config.toml
horizontal_flip = true
encoder_activation = "relu6"
encoder_depths = [4, 4, 4]
encoder_stem = "single"
fusion_encoder_width = 128
fusion_encoder_layers = 6
fusion_encoder_inner_norm = false
fusion_encoder_positions = "rope"
muon_scale = "match_rms_adamw"
learning_rate = 0.0026
orthogonalizer = "polar_express"
cautious_weight_decay = true
epochs = 32.7
Rows from block 3 of the image encoder of a small model that answers yes/no questions on an image's attributes, named by matrix and row number. Each number is 128 + 24 x the weight over its row's rms, rounded and kept within 0 to 255. All counts start at 0. Numbers have three digits each.
Before each channel's rows are labels from the 100 images, of 14848, where the channel reaches its highest value: "patch colour" is the nearest of a few named colours to the mean colour under the peak. Only what is clearly more common there than usual is listed. The data: regions of photos with short descriptions (Visual Genome). In brackets: how many of the 100, against the usual share in percent.
# sq0: squeeze pointwise conv (encoder.blocks.3.sq.0.weight, 24x96x1x1), inputs 32-63

patch colour: black (57 vs 26)
sq0.20:146126139134138142150111136133095129122086145122101054117131095133130094142111122074092160112105

patch colour: white (64 vs 10.6)
sq0.5:127108114139132125113102160112154147137099123090119154158055150127094188094075143149124080114093

patch colour: grey (96 vs 63.4)
sq0.12:142135098147085122083125115100094119149154105143121135138100157135133145131173124120145114107109

patch colour: black (100 vs 26)
sq0.8:133161131147182133156124168100094089090111161129127109159134146121149120070122097131099146122130

patch colour: white (100 vs 10.6)
sq0.2:116147100092135105133143122146150127175127097155141071141109128112159102114119139149099143119082

patch colour: black (93 vs 26)
sq0.11:109161120168106137121141136096118114129117133113134110131163124125104137114111126139105178124101

patch colour: black (99 vs 26)
sq0.6:131135128132141142124065138091147122098145146114162134071162093127108124088130128089144132122111

patch colour: black (59 vs 26)
sq0.3:112197119166103114108100158125135112120172134113145125128189129119082162133091101153156104128130

patch colour: white (66 vs 10.6)
sq0.21:141094103115118138120148100132156116184149107136125109129124108127106144102152106140125118118198

patch colour: white (44 vs 10.6)
sq0.7:114123096123149121120122126168117126176111117092123104079155100152088155156150147083163103144136

patch colour: black (62 vs 26)
sq0.9:139175106131132155141155128128130127105137145182152197175130095118143103088127104113101129125100

patch colour: white (99 vs 10.6)
sq0.13:140115140121165155121112141168188160168095095101106094124125152109135160129103114162117116143110

patch colour: white (33 vs 10.6)
sq0.14:122107112110139090116208123168130122133099104175111115132093102134189109128126127135117116113130

patch colour: black (62 vs 26)
sq0.4:112133128135115127158137165113149105141132146101163157111136145180156133126104172117120143164183

patch colour: black (85 vs 26)
sq0.16:144138142151123145109107121090134123166136125106134138143118177138107157064089121105108133143076