From a checkpoint of a small model that answers yes/no questions on an image's attributes.
Model: 24-pixel images, encoder norm batchnorm, encoder activation relu6, encoder depths [4, 4, 4], encoder widths [96, 160, 288], fusion encoder width 128, fusion encoder layers 6, fusion encoder activation gelu.
Data: trained on regions of photos with short descriptions (Visual Genome), 32.7 epochs.
Rows from block 9 of the image encoder, named by matrix and row number. Rows with one number belong to one channel. Each number is 128 + 24 x the weight over the matrix's rms, rounded and kept within 0 to 255. All counts start at 0. Numbers have three digits each.
# sq0: squeeze pointwise conv (encoder.blocks.9.sq.0.weight, 72x288x1x1), inputs 0-57
# e10: expand pointwise conv (encoder.blocks.9.e1.0.weight, 144x72x1x1, transposed), outputs 0-71
# e30: expand 3x3 conv (encoder.blocks.9.e3.0.weight, 144x72x3x3, transposed), outputs 0-6, a 3x3 kernel for each
sq0.3:134092123104105123111121126099161127126155127123104108104101116135141146113132118127137111127119103149103134126099183133107111127093151105126095133111077109112125127126082118
sq0.4:127141178127141130127109112137114121152140125122122122108160135098072125109128116108135157121118131130153143122110119119128135103126099139162096125132141110114118099123075148
sq0.5:114143117123104159176132143116108155128122110177135085089114154141117127124103197099134122131093107165097086165140128088121131148108141092134125123139122151152122124116145112
sq0.6:114085072101128114078130118121103107130133132093159143123120158137123122142116119095124092105142148113128145124102102094123135139115121111141141128107128108136142140125113126
sq0.7:106134181103158127108148111116126120128108105100103135134125093083119143118107111112118167153108161116165165134101123122113139129134142122117154095151110141163142115147143118
sq0.8:145141127120182113126132119116130133106111104124105133144118102098119116110129095121094102158136133119140121120153134114147123102126117156135133119112087112088120128125086108
sq0.9:149127111156151131151152130125103119099103117159148149119100118149144134116124153106102121116153128136140109115118115123145128122113149127115119138099101134132116143138116123
sq0.10:161118129104121116121159128107153128139133109107118107122091152107137134110110118126122120111113087140117137175136132167148092147106160122130165113133110125114095163126124117
sq0.11:153103168140153127116109124107101122184100148116130091170102102126122165136128110119106140170138121111159160119116127119119117111139114137172104109110129133152147116100172131
sq0.12:093148156101117109125128128121129107175131160151141096111099110151143134169105115122109149136105133112118093148113090139134118142138136144151121137122095114136116119112147135
sq0.13:136127114135132098147118132131126125096103157134107122117119128122141113114142140133148119140140135149136130122109129134094116143130138116121112097113109123117150107100108136
sq0.14:121152115147136141138114117132137114112118101116098143137131191104108144114096118131123114124139099123113167115124153121113123122124121136147130103116157124118126120144124126
sq0.15:121106107129106130100137104129112123106144153116133150132137129135133118115101138131123133124098143130125111131128118108085150107129109147117112099108124151143131120128124140
sq0.16:113115115134106133132132127131136102149137134175131147117129122143127118136114134140126114128142119152098078132152141140151118118126135123102134144123127109095106099101154150
sq0.17:147176119123118137116096150114105165171163139134140131153100144169149156161140115121138124125104105122105122111151098113117120146181129140139166156106141129120088125149147108
sq0.18:115135161141132135123136123143112112114137112159099123107147090138132113127146137133129142122132124158161153108165107101132114133114123121121117138098108135127145158119103161
sq0.19:111156119134143146123129119123138122130111128090118134134071121128139139117104103124093119140124116122130124156126107146112127085123116124108120126128101136144130177127103120
sq0.20:123133099150125140135113140136135142098094126151099136138123146124115131101131145132125113112168126110109109103124133133107118118137130151140099111113166109131128148118128157
sq0.21:164114096129132132121126126120158132126112139105082121103125111114123157143142130142138113124195096117120133117132147211108122123136110109116097148101124097109124095105137126
sq0.22:132129127111152100084098108129126094148131093114135160178102130099153122116108105090136128105154152114150146123142114142111145121097114127110114122147109115100144140150113143
sq0.23:115109102093128114142137157126138124115128160116103118133122122144098137134115109133144105138101141131105126091109150135098115137117126103124142140105135107112141130126108094
sq0.24:143124139147120108126170137126132117096095108122102134137146155143129150122125102154138110115107101119150173117118132107138118121131132119107133125123154141137148142122106124
sq0.25:110127100146107147150137125148111125123112111145149108119139130142101124137126132133133134126117128137120122125122123114097133136138118131103112110134115130116113102140114122
sq0.26:143121129125159129111159137103144132102110105094142111144098135153172127135124095110131123160091128099141139123143137113158114133148143106134128132108119128168156156098117115
sq0.27:137121129131131141112143142115120108133117158106144105098106147124125136157096124115163121114128075129138134124114109117112095125113149115140108138127137137131119144139117146
sq0.28:130130115130113130117102112134121129126124093139137145134120130108129131138133127112108124130142124138111100151105101133105107123108137123125111124150109132151121105108126114
sq0.29:136118120134137100109097126108101126132116105143124116149147157100150138093123126125181117137117138109103107132121123119097146148159132131144155112091127119115120119130103122
sq0.30:128125136135132137132174133128148117141140155150116122126122115108122127142114144100105140113124133132120137113108123166147131151123147128109160125117119148137106113150139151
sq0.31:127112118132141152143114136140149150120125089152103107113127139111116129130103133122152119160129144121108130113130130152112141166151139108138133116107131111140122138154154135
sq0.32:150132122147131110152160137142138132141146143156130135180145125129133156148095135099130100147127098140186125103136127118204127125129153123122138145147152131115102129097149137
sq0.33:147130097129121126129110119135128153154120129128115125135132114128116085115128122086129124092145168134142134103113149127144146133122129142105134116151144118113140073112100092
sq0.34:137114100101158110117135134114102139144139136095101148107137141111173142166131128142147128132117162155136086132126141127122153157109107084164141139114139097144159120141153126
sq0.35:142157146124139141110146153120082141130102125115131105121127093120116133118117134132123099136169138117121178146113122144129141132120116135158124130155149121129123099129151114
sq0.36:133118128122131106157095121106140128152127139167154122119105161131141162135136172115115135137124145135105148140137140126125139130130140104149135144101102138146092132122163113
sq0.37:134126135150140132126102112143113132132132148133125132127110142117134097111115129119121133154195122102122084153127116148131152151138142114146180107093124135112106104120095116
sq0.38:099113129113100158114114113122145113113098164116161125097110140171107150148130104134118126108141138141126138135120146133113150112117113117164115129123079124149154163124126104
sq0.39:159114108155145113106134155147141182115112140117154092150147110118167163119133141156165144107176083137111116114138136138158101138113131153119112146157130154120129118130111197
sq0.40:152136128130120102158132131124121110084136117121125141117105151142165156165140146134110153122106146137135167139145140110131102105119120151132126120119128137128133115137131146
sq0.41:118125126131128125146149123152159114157078112137155103092109135138102181182104112125109134096118103102166118132143140125130135103100118163143096107122109118154163148118158132
sq0.42:105130113120143118126124137137096115131140129110140107119130102109128105163129116134124123127094134113134110143121097148135137112148120126089124160106117146115129120104088122
sq0.43:123134129148125158151119109151120102122158121124118153139141107087103095127108158119141127116120170147134109152151141124090138122115124124111106095174115144142151083128149117
sq0.44:135116115134111118117148119131106166114105150126134138127121150129119129111143153138116126108117153119128110133133122120124124114131122107100111113153128138125148129102106080
sq0.45:127143134113135143144095131124158165114121105145123110088161165108090132098135152158150123139089128143083101152166153137121117149137128115139128107130148121150102129113136154
sq0.46:110111106129120114134111120149121147104132158112116138135168123119130120169092133100150126132149092142096129116111094127108124149128128146168134134111165118127157101132153144
sq0.47:135149152130107139097144140118113103119120080116147152159156135145125108109142129177145141137133116101138149113125114102124139126135120139138151139138091145090130119146120134
sq0.48:130118107110119148100131124117112106084080095076096139084138107080130102121133120119150137098107098092147161111112130138123114117103123132148107145070120127137160118112092142
sq0.49:138149127109130127121109139130121124158160132130150091131115123137109129160148088119163093123071111103131105131164139153140126135135121169154151120128111131116090124133122148
sq0.50:164127133108129142119131103128132158140109145096171122142103096166130116116139096139119119122134165132116117126129150114109153135116106129127131115171101142132099124115152090
sq0.51:133137128114126101108163123126129136130110137119092125120145108135144120144119096129146114111106130126143085108134124118183141133128126106104169131144148109141112145110112109
sq0.52:128119170116138147129133119130147133156112127138124143131091108124133116112113115118109158133115097154139106151110119126128137137112123115125149094134126133153122125108148112
sq0.53:126134135117144108141174133127140116094125144148088129129096109133115144125136117129109115107130140123132116088149116122120121147137137158090133115110100118143132171104099114
sq0.54:133171163094141101112087137119123148148139122131090140140147127103096121125109110108161133135121105095124156103140116115139130148160132139162148135140109103133124169146132147
sq0.55:106110128083134115123142119109109113142166154153128123148105094145100133125141128127104118119124129139148122151103093134144146122102111107154105123147132110104095131136125097
sq0.56:161113107152152129146121142154119161113127141145140129166108113136155113134123134113114123156158126139127103110131104131118140132134134140108119114124146141123142124171156071
sq0.57:148106165129131097108122119095111160155122118110138126119114148134127123112134111138127138153146101099104127125151125169141120135118149094140122128117139117113126175103137156
sq0.58:136136136138131126110114099120102108098113148147126123126157143134165112119081136090132125127088109129148158146106123134116106125130131128124107118092098148117124118100128182
sq0.59:130140110121112148144124118119128110111121091146114123082111164126090139113124134127119132130103109161138158153154145080122125104113143118139118121111121133130174143121139106
sq0.60:128119157132115136126129135129121107155114096110116102126127135119125118127111118095105134106189123113098131121112112123117129114130118116111139141143099128151112119133129130
sq0.61:116153142127124109153101144117145112166146138136096116127116148108121161145167121169090126128163153102137123109119140137093135112177116112153113142125130122152113107132179132
sq0.62:112128152161098132119107085139154161152131126111169094128121126128126103131138107157132136124164121151125142119120125167089144116127146127109113132148090119130128156116103140
sq0.63:106148113121147117150128104106121158095119126140127130138101124134160127107122158123099130115154071142137087131132164137149107117123113117120072110132111133126131154128109118
sq0.64:119117132121120129106126131133134121131135114086119140149159118094090122137143105140172121137153115122143136132107137148092120145122122128147116132110143113111168138141122122
sq0.65:116120168110105110121122165128113112135143154120131142088109125122099108116131121125104143127126113155135141124123126151137121165170136138110138145158139098107120130110106099
sq0.66:155171119152124121117124109157129185130113136132150121110128136122128126138128145125139098127102133111103117152120116103130116133121094111137111130165100147159095123143139168
e10.3:135124143088093106129108092145098102095086126133203154119122154114100146128102118128093101105110087101106103103145139143108117189130139143170141123116094089098115173141112114087089124147133165095089127086156124128197
e10.4:104143103101122133135116141174151114126120108173112108149114117125143090195104130128130122129100103135162185156120144069148098142078103110132121113117123159129103091113120130146135121101135124089183128109157123109133
e10.5:110146137174155126089116180132100114132149135116158149132138125176115106096112076111131108096118152150121095128152109147096162093146141129107184131144126123122121110148116172111138134148121121108110131143136161140142
e10.6:096126127157138139151149139123125121155123126130170153101146169117145150138087125112140178118147117144107135159134111155092146103132124114133183146159132129139165100112123195106132088175079096124100147129113143127129
e10.7:166104119128086122099160111160150101077104095139129107102152135102132108189118117130103145124117134144124136087127164141138123177115127126132135196174147102137139126136121099136084156162130134114133100123144111143105
e10.8:127143112118155130113156094140158157109109127143141169112114101122146126120143137137124163100125126104103107160151179115190152139134096140130100142115064131165127110128111101133058118096098108144097079103131095150136
e10.9:132174133183134127106165109139112161137111089117147160100176131185159156174115115126126161170147102135100144123155104101113091115154124123125136146130122115104115134130142065143128127134133123131113124147097156152165
e10.10:147131145109127162131124098107119157123145111103128121118141144132126119110155111163106158132106089159084123126129110109147141089156147150117105095121084179144120138142084103128144162126111145092098162157098126091114
e10.11:161121112105169112151083125162120110099168174115101130071141123133149108151149108105155132149125120123130109155117164154162129121112119133106113122127162136161090122147116151177127140119159142067170117102173089097135
e10.12:143065093081115131145145135140133092112131115132112098174108109138119120131114129117112107115105151138119143133179100117074095150144147131100100188117113119133140139159098123139121115105118132170126108113087130122103
e10.13:125105106066129108156120121124098142194126102133122142126151171115140140154128126131100155100125125115133114102143125157149117125123122105152130130177144127135139137173181097104146118131103144109123167143111118086146
e10.14:124112107116093191115127095117135160086158102103118127105079138126120127107179091108114109123119176149086145137093123159161178124151154119112117126122094107203137124119092197135094122152135064128116094141152103100121
e10.15:135127138131110083148112114121151087088112117112130124123133161155103078113096128112187115154117129128086136089153139121110152123128115097132060135181141090141113123091118114142124142108110126106105159118136118104116
e10.16:091123108128123124136126134122156113152085118136142157128136120131108125112164093130115124120136130150139166095124138109129156105118117094143123146138131131170135100116127122118108141133081123121127115149117112131119
e10.17:163112112166155127171128130081141156109093128115168145151186110134115120109150171102104087135103145106114140070153126141182132077142110145127107163101149160127137072133152116120177105126132175137125122098086128155121
e10.18:144132133178077096117152145148175137183143112120085147116128121138118151156137114126148144111104150109157159118127127118181141132109072120106130096116091129129114129124136148121121161158130137124152117133122093121116
e10.19:132172157127115140142136133143132135100108109119138093143102189097129127111120178079094176136116093173085137130095138135119096107113162143137138137149125127138091095140150124149150109112142115125105132103137158118151
e10.20:152175138102160174184112145131112106117141114110118095133146138140128115116103143151127139118135130092130157096140124132154123114130147113132142151117175157141116117141121126112109126164074135093105139137107118103123
e10.21:122129112142108148149105114147154160137121152110109124121118152128117116109086172177145123131104161120169093127104090089140097101164090162122124102072139084154087106111121130079162156129158103154104103172160131130129
e10.22:153134109081157148126108123155146190130147095104141132128138137121109106147153120120115123166153119106156112136129164151110090130102117139141131144169141139094127117115084147115093118128130077129149146123123168181133
e10.23:134112093125112153178130142085076112140129149126105143152163121108148123097092122122133084138137119111124110095105098121140091125096121136125143129128114117121127089155091180099159093152111094097110133126094129150156
e10.24:126150151138112150115126090138129160152136105176138134122124131077134097144108135136123125141134133133112132097165127147127131098144132168128093136136088121094140096129124136145124146159134112130146111120136150100145
e10.25:116166110135084126119129130157117156134116089118133153111126168138150152119094113120171132134145138092114120138139084129153120135138141120171097093121169094118128119137131092132136110129132148142113149135158138113137
e10.26:165114106086108138126138143122108147135119105111128151133089154100137132135115119094124154151130090146118090112146113111140113088134105128073136128133155119128123102118091120153152088104123138097138145126142124103114
e10.27:136117127119105149133149117123147129156143147124128108109096145153120153119136144121096130115143087130081155114124121155114103088136130132093141122119128123139148071135095115138149097062122111108101129107143109148137
e10.28:111137213158119140117070077137140139122156101103143164126136098152111083133127129119103159110109150099085170133119139128111155132118159100119125121139123140158129152114147117116090145100118099072125098114148123102137
e10.29:128102081128142109133074133111182143150158152152138161109115091118146118085100135113130143065136103111147116087137143123096136101092114130100142100122117130173150124098117126124105132150117094112104097153167074141116
e10.30:095162115125112112100089147086125152173148146086138131142129109083137172104163108123117190143161113117110187140157146136126134151136104134126111091078130142064139127147140106115103120126116106104119159195135169072127
e10.31:134119107084133137104149155094162096137136106075129088136177075129118164129119110136156129152098107106083114138106133110081091079117077159137154097138136132159138129125101136153109133147127162139103155099119194100127
e10.32:161126140157105078120144098120103113088114111137152122169121110139142098122091082130159128160123129100147151140132104137126118100134127152126130145117093113116129185150112132129086158095146110126170150103133131104119
e10.33:089129088129142111137121152104114121098112142138168131151106136129127159135138154145151171088117163080189170094115129136127129129112106073151140130111146118125140125127141118162116165113126098113161164115105174131144
e10.34:164123142132111113133135097101079178163156133135176126084148114118168139140118126119145181136138153098124136069149128115130182129122091093173136102151138066146148169127112125155110117111152150162096095095157167169132
e10.35:158123152111085118090109135158150108137114141167161104090171113131142089115133096141091085123110136088133077123112104109148133142170134139127133088126100152108070156143125121131095102120132093103117089135095119121161
e10.36:123097104147138116129149113092126147150147125152131142172175149112129128119121160104087133100122144165130120091067123166125127107137183096175122111124154167126136132109121113146114102086142135149130133111137132126092
e10.37:129148117141142124120151130157127126124139151125138136071154163122123128115151095135146099113122128141142137173133059156111152121113134170159128089104118120118179148120136125110141118121101091146139151120113104101172
e10.38:078116082122111104149143142111151131135138130106137117079132113129127076141167156127104119121117136141090163131163129107141157094077129082157117127139124105133097123122158125123126098128102141078130128174096113084148
e10.39:075118113137175174111128129130141088157106154144142106147132105120125141136101123081097117083148140104191145187136095130138095100181128120104162146151161121140152142152146144158107152143125167110141130145110146112135
e10.40:152161153154116147161122111134139145168110094125174162108080060112107105125116121118140136138103116092110159125125113124135151139085106133101147140097144111168122112190139112115133138149115124128154094146133088098165
e10.41:125154126152166114166118133185083143091136100120150152135128136114124138120093102134107124134166132133135117087071122116078116124115137155124163105156144102185106130170161069135105116119153153146141115160132107145131
e10.42:138141122106107083148107123163120128113136142174116119144106122151116128121146144142088116101117100097158174126123082145155134118117102176086118127137149110161119173129172148143143095145131132177152117137100147133109
e10.43:065155149112112119120132091134108142096093120141099128126115141183097105116112162100131118101109126140087143093118155115129132117148179165152096096168145115151100120116160156112122152095141139134167110134112109129110
e10.44:163137135099100113116103172118151135116102154132139164139104110096093123134125113121107144124112158140147123090110089128103125118077171107134103146122119189091120100092103153159118123120093102119135123154103130103123
e10.45:183130146152144106121157134094125105132142175134131111136115082126090150103132174091118100167087116111119158128129137129133162121123170147140125134156113157100157162124123121133105146178068092106052110099115105173164
e10.46:120116124106145115117118155113156153128128149129121066135102112095074124120085153133089119089108187134136148127126136151113088113076113135108148148109146125177164107122130101120116133091133162175102092159097122112116
e10.47:108138147127102128150122115119155183145133117121116105121130183080094126148147149108131102119123120115127128094085114096123126119104105108103090147147144120126113109117163109142128115121116112139176100112096158084125
e10.48:135131139067118117145084126110090126127116132145114116133053126120127144089089053168133109114134115101119120165072105175119176105138118130163126079136115149140139118127096103167125117138138165168167137142108126133079
e10.49:151129121135136116160107111109122152104089101120146131148116125111086117158128186079125113121063116119133138142149157101129145130125156113081156127126127142106108142166163139151095108149154145148161174160144146125073
e10.50:100144131135127114100108109078145135108132120075085142103090102113146155063131144133123120158117111110114134108186137099097132143128112164122126155134092108135094102131157139144145108077098123128112144070170170113165
e10.51:086121120118118120143176150116098087166173086098136112158121169127135135138138125123082167129118099158115118087105118158151150137126135131098122148126138158087139128152097204182171106106120122121103123136100108145116
e10.52:153119143112123118113111127150139175116148134133117124146135097115127152077096127125105130084142110118122111126127178114124130148097151137145056129120088168112117158135119123116131147129160112113079110095159141113125
e10.53:093124156131113152180157195116071120086164137129100104120101148078120152185113115117150126136119152161126108105121135164125149127134103126124188155131118099116150130180131161128151147131143129128137170128140156127099
e10.54:148144128126105148173143131165170176118106138139094132119142117101137130168174124133145157148137150098141164145142179087133169127135118181116141132114115135138107096156108140144158106123078104102140108116148075125100
e10.55:154156130147139126110165123101092146120124120122134147096087135085082110125131103115151147160150151129136131130155149155125141187127146091131174179121122117125135137175155162115135118110113137132135125123130169132112
e10.56:125132161113115131103145124130155163121124113109109184107145134131140105131150148133163120119120132087124149105148131128106137122167135151143129185107136133127090144136166106127164176129139123130151116172203162139111
e10.57:127125131147191173136110084149129096129160133122125119111145140103144126098124113133079128095089138106145104162096085152145121105150134142102119131112158135165123100148129117097122089107161120124143163088160136147122
e10.58:145085123172140144127112135121148119114105121147124147146113111091122121140109126122155115161155116136122143159101144072142143099176127115153169163141135124136105141142095111167104121093131105121117162149091137103112
e10.59:111141152156122129129156157173094121132146087097074134143097099150145149126140106106170154131108100145113147079129155124142113090132141137142157111137099116128121137155123141161117149164122130124143077124126153145165
e10.60:113092135138149108091133145162134152120133153099101086112158118123090118123139142132096162142108099127112147142128177128107108088115100129108123134126147147112123151138148125100114146093153103142117130109136112116130
e10.61:113128108140111131152131146139125136104145154121110131137130122142098136113102136095124131131131119130141132136128169170181130120101160146157163123085138125126103101181152144121142141095145139145117123138158138142120
e10.62:096128108124153101119097113097117120140150094093152139105134117101126105126113128133140173128140080140146142110108117122106119116158109109104157114086128089138101146159128087117123140100119077103123124119141127092177
e10.63:090137170126149115127140136139138118102120122100125138116147184114113068140133168095143149098142150135147143142116076124135140121151093147163157120125129099120116118134174128117127124099141099101120128089094121171146
e10.64:101131120116089131140096151113118109132143141111114106147121105133132073143163126174094132089130112126115152150132137111118212088120131101136122120113132109133129143154133158111108136123131173121134123146155133092113
e10.65:117170100135122144118152086150120132115157119140159099133169149134138088136113122139114116138092120128083155126121145181135151109090071139119150154142157121111130111097133147123140125120133121150140141102182127138125
e10.66:123172165121149164145127116105121220133125104117114127133127134101156126100163105135137103117185077142160167131096110108096150098136157149116155098120128125130125078122114119074113170144123141122100135083121123113108
e30.3:130093154119146164128139130130125149113136147109163168090187144085128151098145137131139146149142177126134115108064162125122157160114071102179128121135127177134170123118174100087195113134149
e30.4:141144131138149075121160137106091147099073084126103148145149135138144125160148118143091125126081104114093121097123129112118118107154120150147107115137080148108129156150128150124128102101127
e30.5:193105098134172169083148130151151099097120141123165127147164175107120148100126135098131156167135120120095112092096141118154140156103128111124123174140157162134141122116106152138138071111129
e30.6:161162132109136144095138126087139136085131109106137094135102138136138125137107114122152164084105137124152206084096070086153121164146142116132092127140128119111125147184118175130125140124120
e30.7:127148102119131117117137141138126132171122119135139106176098114164092101120110095160144058135148074104078090120087106133077102171142146174109156126102121124115162110122088132115106160099150
e30.8:098127158109094136143146158111099121104111112118083132165126168123095118132128115198132124123111164095100106096138129136107109171140142144144124099134074131138095160132145136130154147144158
e30.9:096095148093105141123137135127142138131126162113139140126114108128131140114109115122158116113146150108107119130093114093084109117123090140132138126074143149100145120137104139114128165091137
e30.10:116153121115112117065136125193117133164121118144191134114115147125128108084044106088080098105113147166127144135116119137148135134090131144133114108139104141137122148124113133111091161144171
e30.11:151133126131128159128152165126126141151121116136126117149114107139056118124098106138124126137122117129117099133134127101120132182182144131130134126118119103090117101151131108135117142137122
e30.12:138118122124133139089111135118136127120101148121097108070180117097143154108163139121145127119130134131119110085129154085116145098109098106155185119122144142106177094121142183130182131119156
e30.13:184181105115144115094159141089194096097149124122144129110083154138134122110108114162197201134131092100156136142102076156144133185131144126172125113175113150162103147128095183148143104106157
e30.14:209159099152147120082071110059129149103124073138164114124113176110109149115131132098120152182127143161108117081079119137181124128116132140131152151142144100064101108150124181092119113094086
e30.15:088129157112137120151151128109116108096124145095091150161125147165097135117151102108136142126098133147105137111118150108125162130124159146117157108109174119127115120096116152122140157107145
e30.16:099091122123130188093143160126147093142163069105194063133130097122171116109115133084118163130129140144144130137108118154107142136104129155116080161130148115118090113097135137126088117167123
e30.17:125130105108124135101164167081119175087145146101102089109133158113127155140112145106089170127170144094121134161132136149199183150155160112167122153163107128116115130106162164127125114094092
e30.18:134151120126136093123165125124147161093116169134149183128089110148096146143130109088133134120144151137094116141113149126095126120087119120152163135152188168137122121133089107124161150184131
e30.19:093137124112152098066112127130103103138118126100115080111143149136104175120151113129137138118141106097136133149096114114111107131147141112122176118089114120150178137126127125125132127098115
e30.20:156135135117161129093128149130113109112104115108156108114128114107136139084096098089122136110130106120073098134122131124145104102086080105103123129117142119087120126130132136127137097141127
e30.21:104086133138153166162128103107112093126185119168218064054165102101149192101142150123106131134127133147124107143100096130090108129165104110189180121146173163131184066135161119114132132153167
e30.22:136118156141098134125094136071091153126094089116131097151140131096118159119138152149133102125121115140141135098110098072096082094103109122137145149134150103111142132142154188115148130128107
e30.23:141143122147128094139134110111125163149145163127132108094127140136126138111109121111101073125122120124154111125080108140128134134156132149132115138131131103115114100119160141107121139123117
e30.24:115142146096120125101138130126132154150132132123133132105097123143103111169155129076103113141133125153134140125117144080138182104109148178165144158134150115109161106121100132147137131092114
e30.25:125120146105134129123172178101118153126107140134132148146140128130138120152118130147092134134141143117144126127136128157117137145154142145117076103135134133164100140095128110100138121101145
e30.26:061099102138148116151170146114163122121130116112162134145106132189129079165124121177152133137109105115153117142174123124133101107148124138123145145109123153137125139112148120154111133109119
e30.27:173142115187144125139166149132135093122136109114178115112125152119094168097096158185158111138094140114129133112136113152141092157160133121155124139167106131133106151145131143140108148149131
e30.28:141123135117151129126117161155168154132128151105163127125163107110105157099106163085128146119116125093119120137139135108107102117126115114114149136093157127155192155132110137149145096103114
e30.29:123131099178133095122145111146144122126134120107122164155126187125081143139121181161168158146162162152163124136193130141151146143109135162140178144124122125142126142097144162144119136160144
e30.30:137121097132127126101122134144095068149118084116138123150131103119138116112102107162132146132106132123099100117140141176121111161088110159136141161147124165150160125121129119148146142182167
e30.31:089081075115145171171154180129161160118119088127140100133130119151127084170123128154148136108105087103152143117174068103138100118098106137144107151136122171146151113090110117157141123111141
e30.32:118065134133128157070086147064149089111116103086078142116167124119176110110141101126113122121092106101053056105124132113120123067093097122117105117114120133132162119107114145118172146122161
e30.33:099119088137137096137166141142135113156146095141129107150098150156123091140156136114143184134129143138151177150146120139128143129133133125106099134122147157134149098118129126119154142146152
e30.34:127119125089115122104125089128140123152142162116123150162111122117092105116126112121131147115126130115140129167136177139117118124131139135146107090102122122100124074103124131150105118102158
e30.35:088116126121116125136144205111144109132140110112134106137103127166128098133129100157107110157139132127150129128181130091137134119133135142136114117128106133136124136107102078119091128103114
e30.36:146133124101134162110128101125176142125164133150139110133167144135133161121131130129125149169161132123130112110116101113170137131134158096144136151153150125089140144106122160135139123146102
e30.37:127115083117151091129155127109148143110137126146153103122103110138143111129109098158161123136136117115147141095086111115128126135142146143133112106126117153147155131112131140124121135124167
e30.38:163127123097139143130110123135115106117125156126131133145147150081125157122121116119165180179178128147175186177122142165147127166127187138132149152147081151174180142124071104145133134138143
e30.39:127112101175167157150169120122149130095127078141148127133140116114125123138151186078113127074134092115116109135125157114145124140132122130119120135127104135120133132129144105118139101123106
e30.40:161167126155121060168133120152156134114135157122122169135112129134090126132168192099098107174130134164093120124143165112092181127131132157149137101129157105143094151142100158148128113134106
e30.41:156119125111123114106102126142114119097121149070095117110151120090115158066120149111135146155147134123085087122120156111130106144106104087112099119110123118151176126109166123120177129107127
e30.42:092087119115112101177158173144137102133143127113121135114148130111161138107166144109109133092123125156158127155125169156151167129169126093121084093094144163135137138082182180090157162170123
e30.43:152136148128121168099089161118113142132146140120164119116110137131132135122154079088131131105107157082119146089076155097079153128150140100141132110127106115133137075129073145120134141104146
e30.44:145095122127124126072108130151119113198154125135135079132139160126133127115157153095124169093143132109128129103134113138115147127118148149121068095122107073104131078154120132166131127177132
e30.45:156139130132124132146103132111126142144123141126153117088129168143151109127121096142128124184168142125139152113092143142132141116112106137163158096131075179160146092142093103159141108142138
e30.46:136185128156113101188161112085117112104117104107099109127135165136117122162124150118109116113089129119097106139147130153152114109140138130101082153149172120146129132161181158157157132135096
e30.47:111124098117147109148146153146133134140126097106126118128141157148116114195143115128116149131130124111132115142151122101137122088142129127118127149131101213162096124122118151153115127116115
e30.48:112147151166121082181182078184093102203129117154127120123137195183144116141153178128111104142106137155125138128140093153120094133139119143137133137157167149162142124151135118136138111137146
e30.49:127120095122157118138130152136133123097162146103125120134135136122135146126150165145130167120159130158115143112107097126160092143124095112146074141119166157113178142149167157126173125110128
e30.50:147104110115093122137113172103115116134126141134098098121127167131142130127146143156132133162169146118141110118145065136123075124179141137131137092110114100137157113140115107157121154130134
e30.51:155113103137114084098126125128114123149123081146151096120116116150157095135111141198128120157103118129126109096142098185139134155101088151125075097113105127147142153133116140127095167148168
e30.52:124099116105119150143166160116122103163112093134143110123141159157141146108139126164143180141121127124123130149151098140139115130144137125167134162126109170159126129110171107152147151171127
e30.53:128164117103125125109131140109163109087130085115133141126129090109155075095139143118115089127103116117136119086082134141138157152154113109120124101098130156185141122143123125172111130083084
e30.54:139188152104137104095143142162140148168114107121102113139109137131112102128120087170131114155147139147144139135144126129123111148132129140129143145111091153143130137160140179168108141119112
e30.55:108128163100115141107132144085121138088116149101132140128132139106120159119149167133127169171121124125094122090128102097104141131144147120112052130123098119101107106139086129132120147104143
e30.56:151112126139121148109120198080180107126163149087140164115098114146112139143124147104105134084128123105143106161159126115137117131145112114118140141098154131131133130103104150138086178150181
e30.57:126104096177134098166169104150114157156110101125129130107121156126132100151119110146124165139122094157127129112091083143120089117162117177153144121175136121163201159155147128148080138086124
e30.58:096133104146129114112151144152112110156098096134167168126123133114116140114095092102141134086113108149112137144138129124115091120129099138159139158149130133139143137124074133160136060113139
e30.59:132153160062158171106117173111135112126119097136136168147151154082126126084151109099161171164168102138154151150122134151149132187159174079117100101141135121149190128163110089121179132147113
e30.60:115135125153139165141172167146089120125142071110122107140115140159157158149172153123140133117130120138107114100108129104134100134143109128154146142139143092098149120170141131146088141149138
e30.61:097123123089185132114179161109139100114143136127119125099139109091148151085124096108104150139155175099153151121095128110138192146156165102141140118124102145131136115116101124136098120131104
e30.62:136122115144163129115121127112132112113125145123159126093116107126143140118138137115114105118126070125133122128095164127103148133126108130139152141107088152118137134127113117089153144114192
e30.63:137129138167143187134115143132104114095098148088124124100131144127138137164168133119162121142165111119155121117078137135087087123149112139177157125105125125123166078119119129140140107134137
e30.64:106164133169147096154142115131141127129167120137163109081120108116101093140158164131126103145116123128126114104110094070123118102143138133143118130110149107137131125141130117120117142084080
e30.65:102153108118127110108133110131128135162137144129135111127128116160138091108118102131108174152092155147119127139127093147142123149153130117123197109129153138112127140141146154120106133092103
e30.66:079136112185177087119138134122131117158133138111130144126112120157092165142141122075159145100089070112162109122152151145138142109128170117150185155090135126097103118148138084088145034115187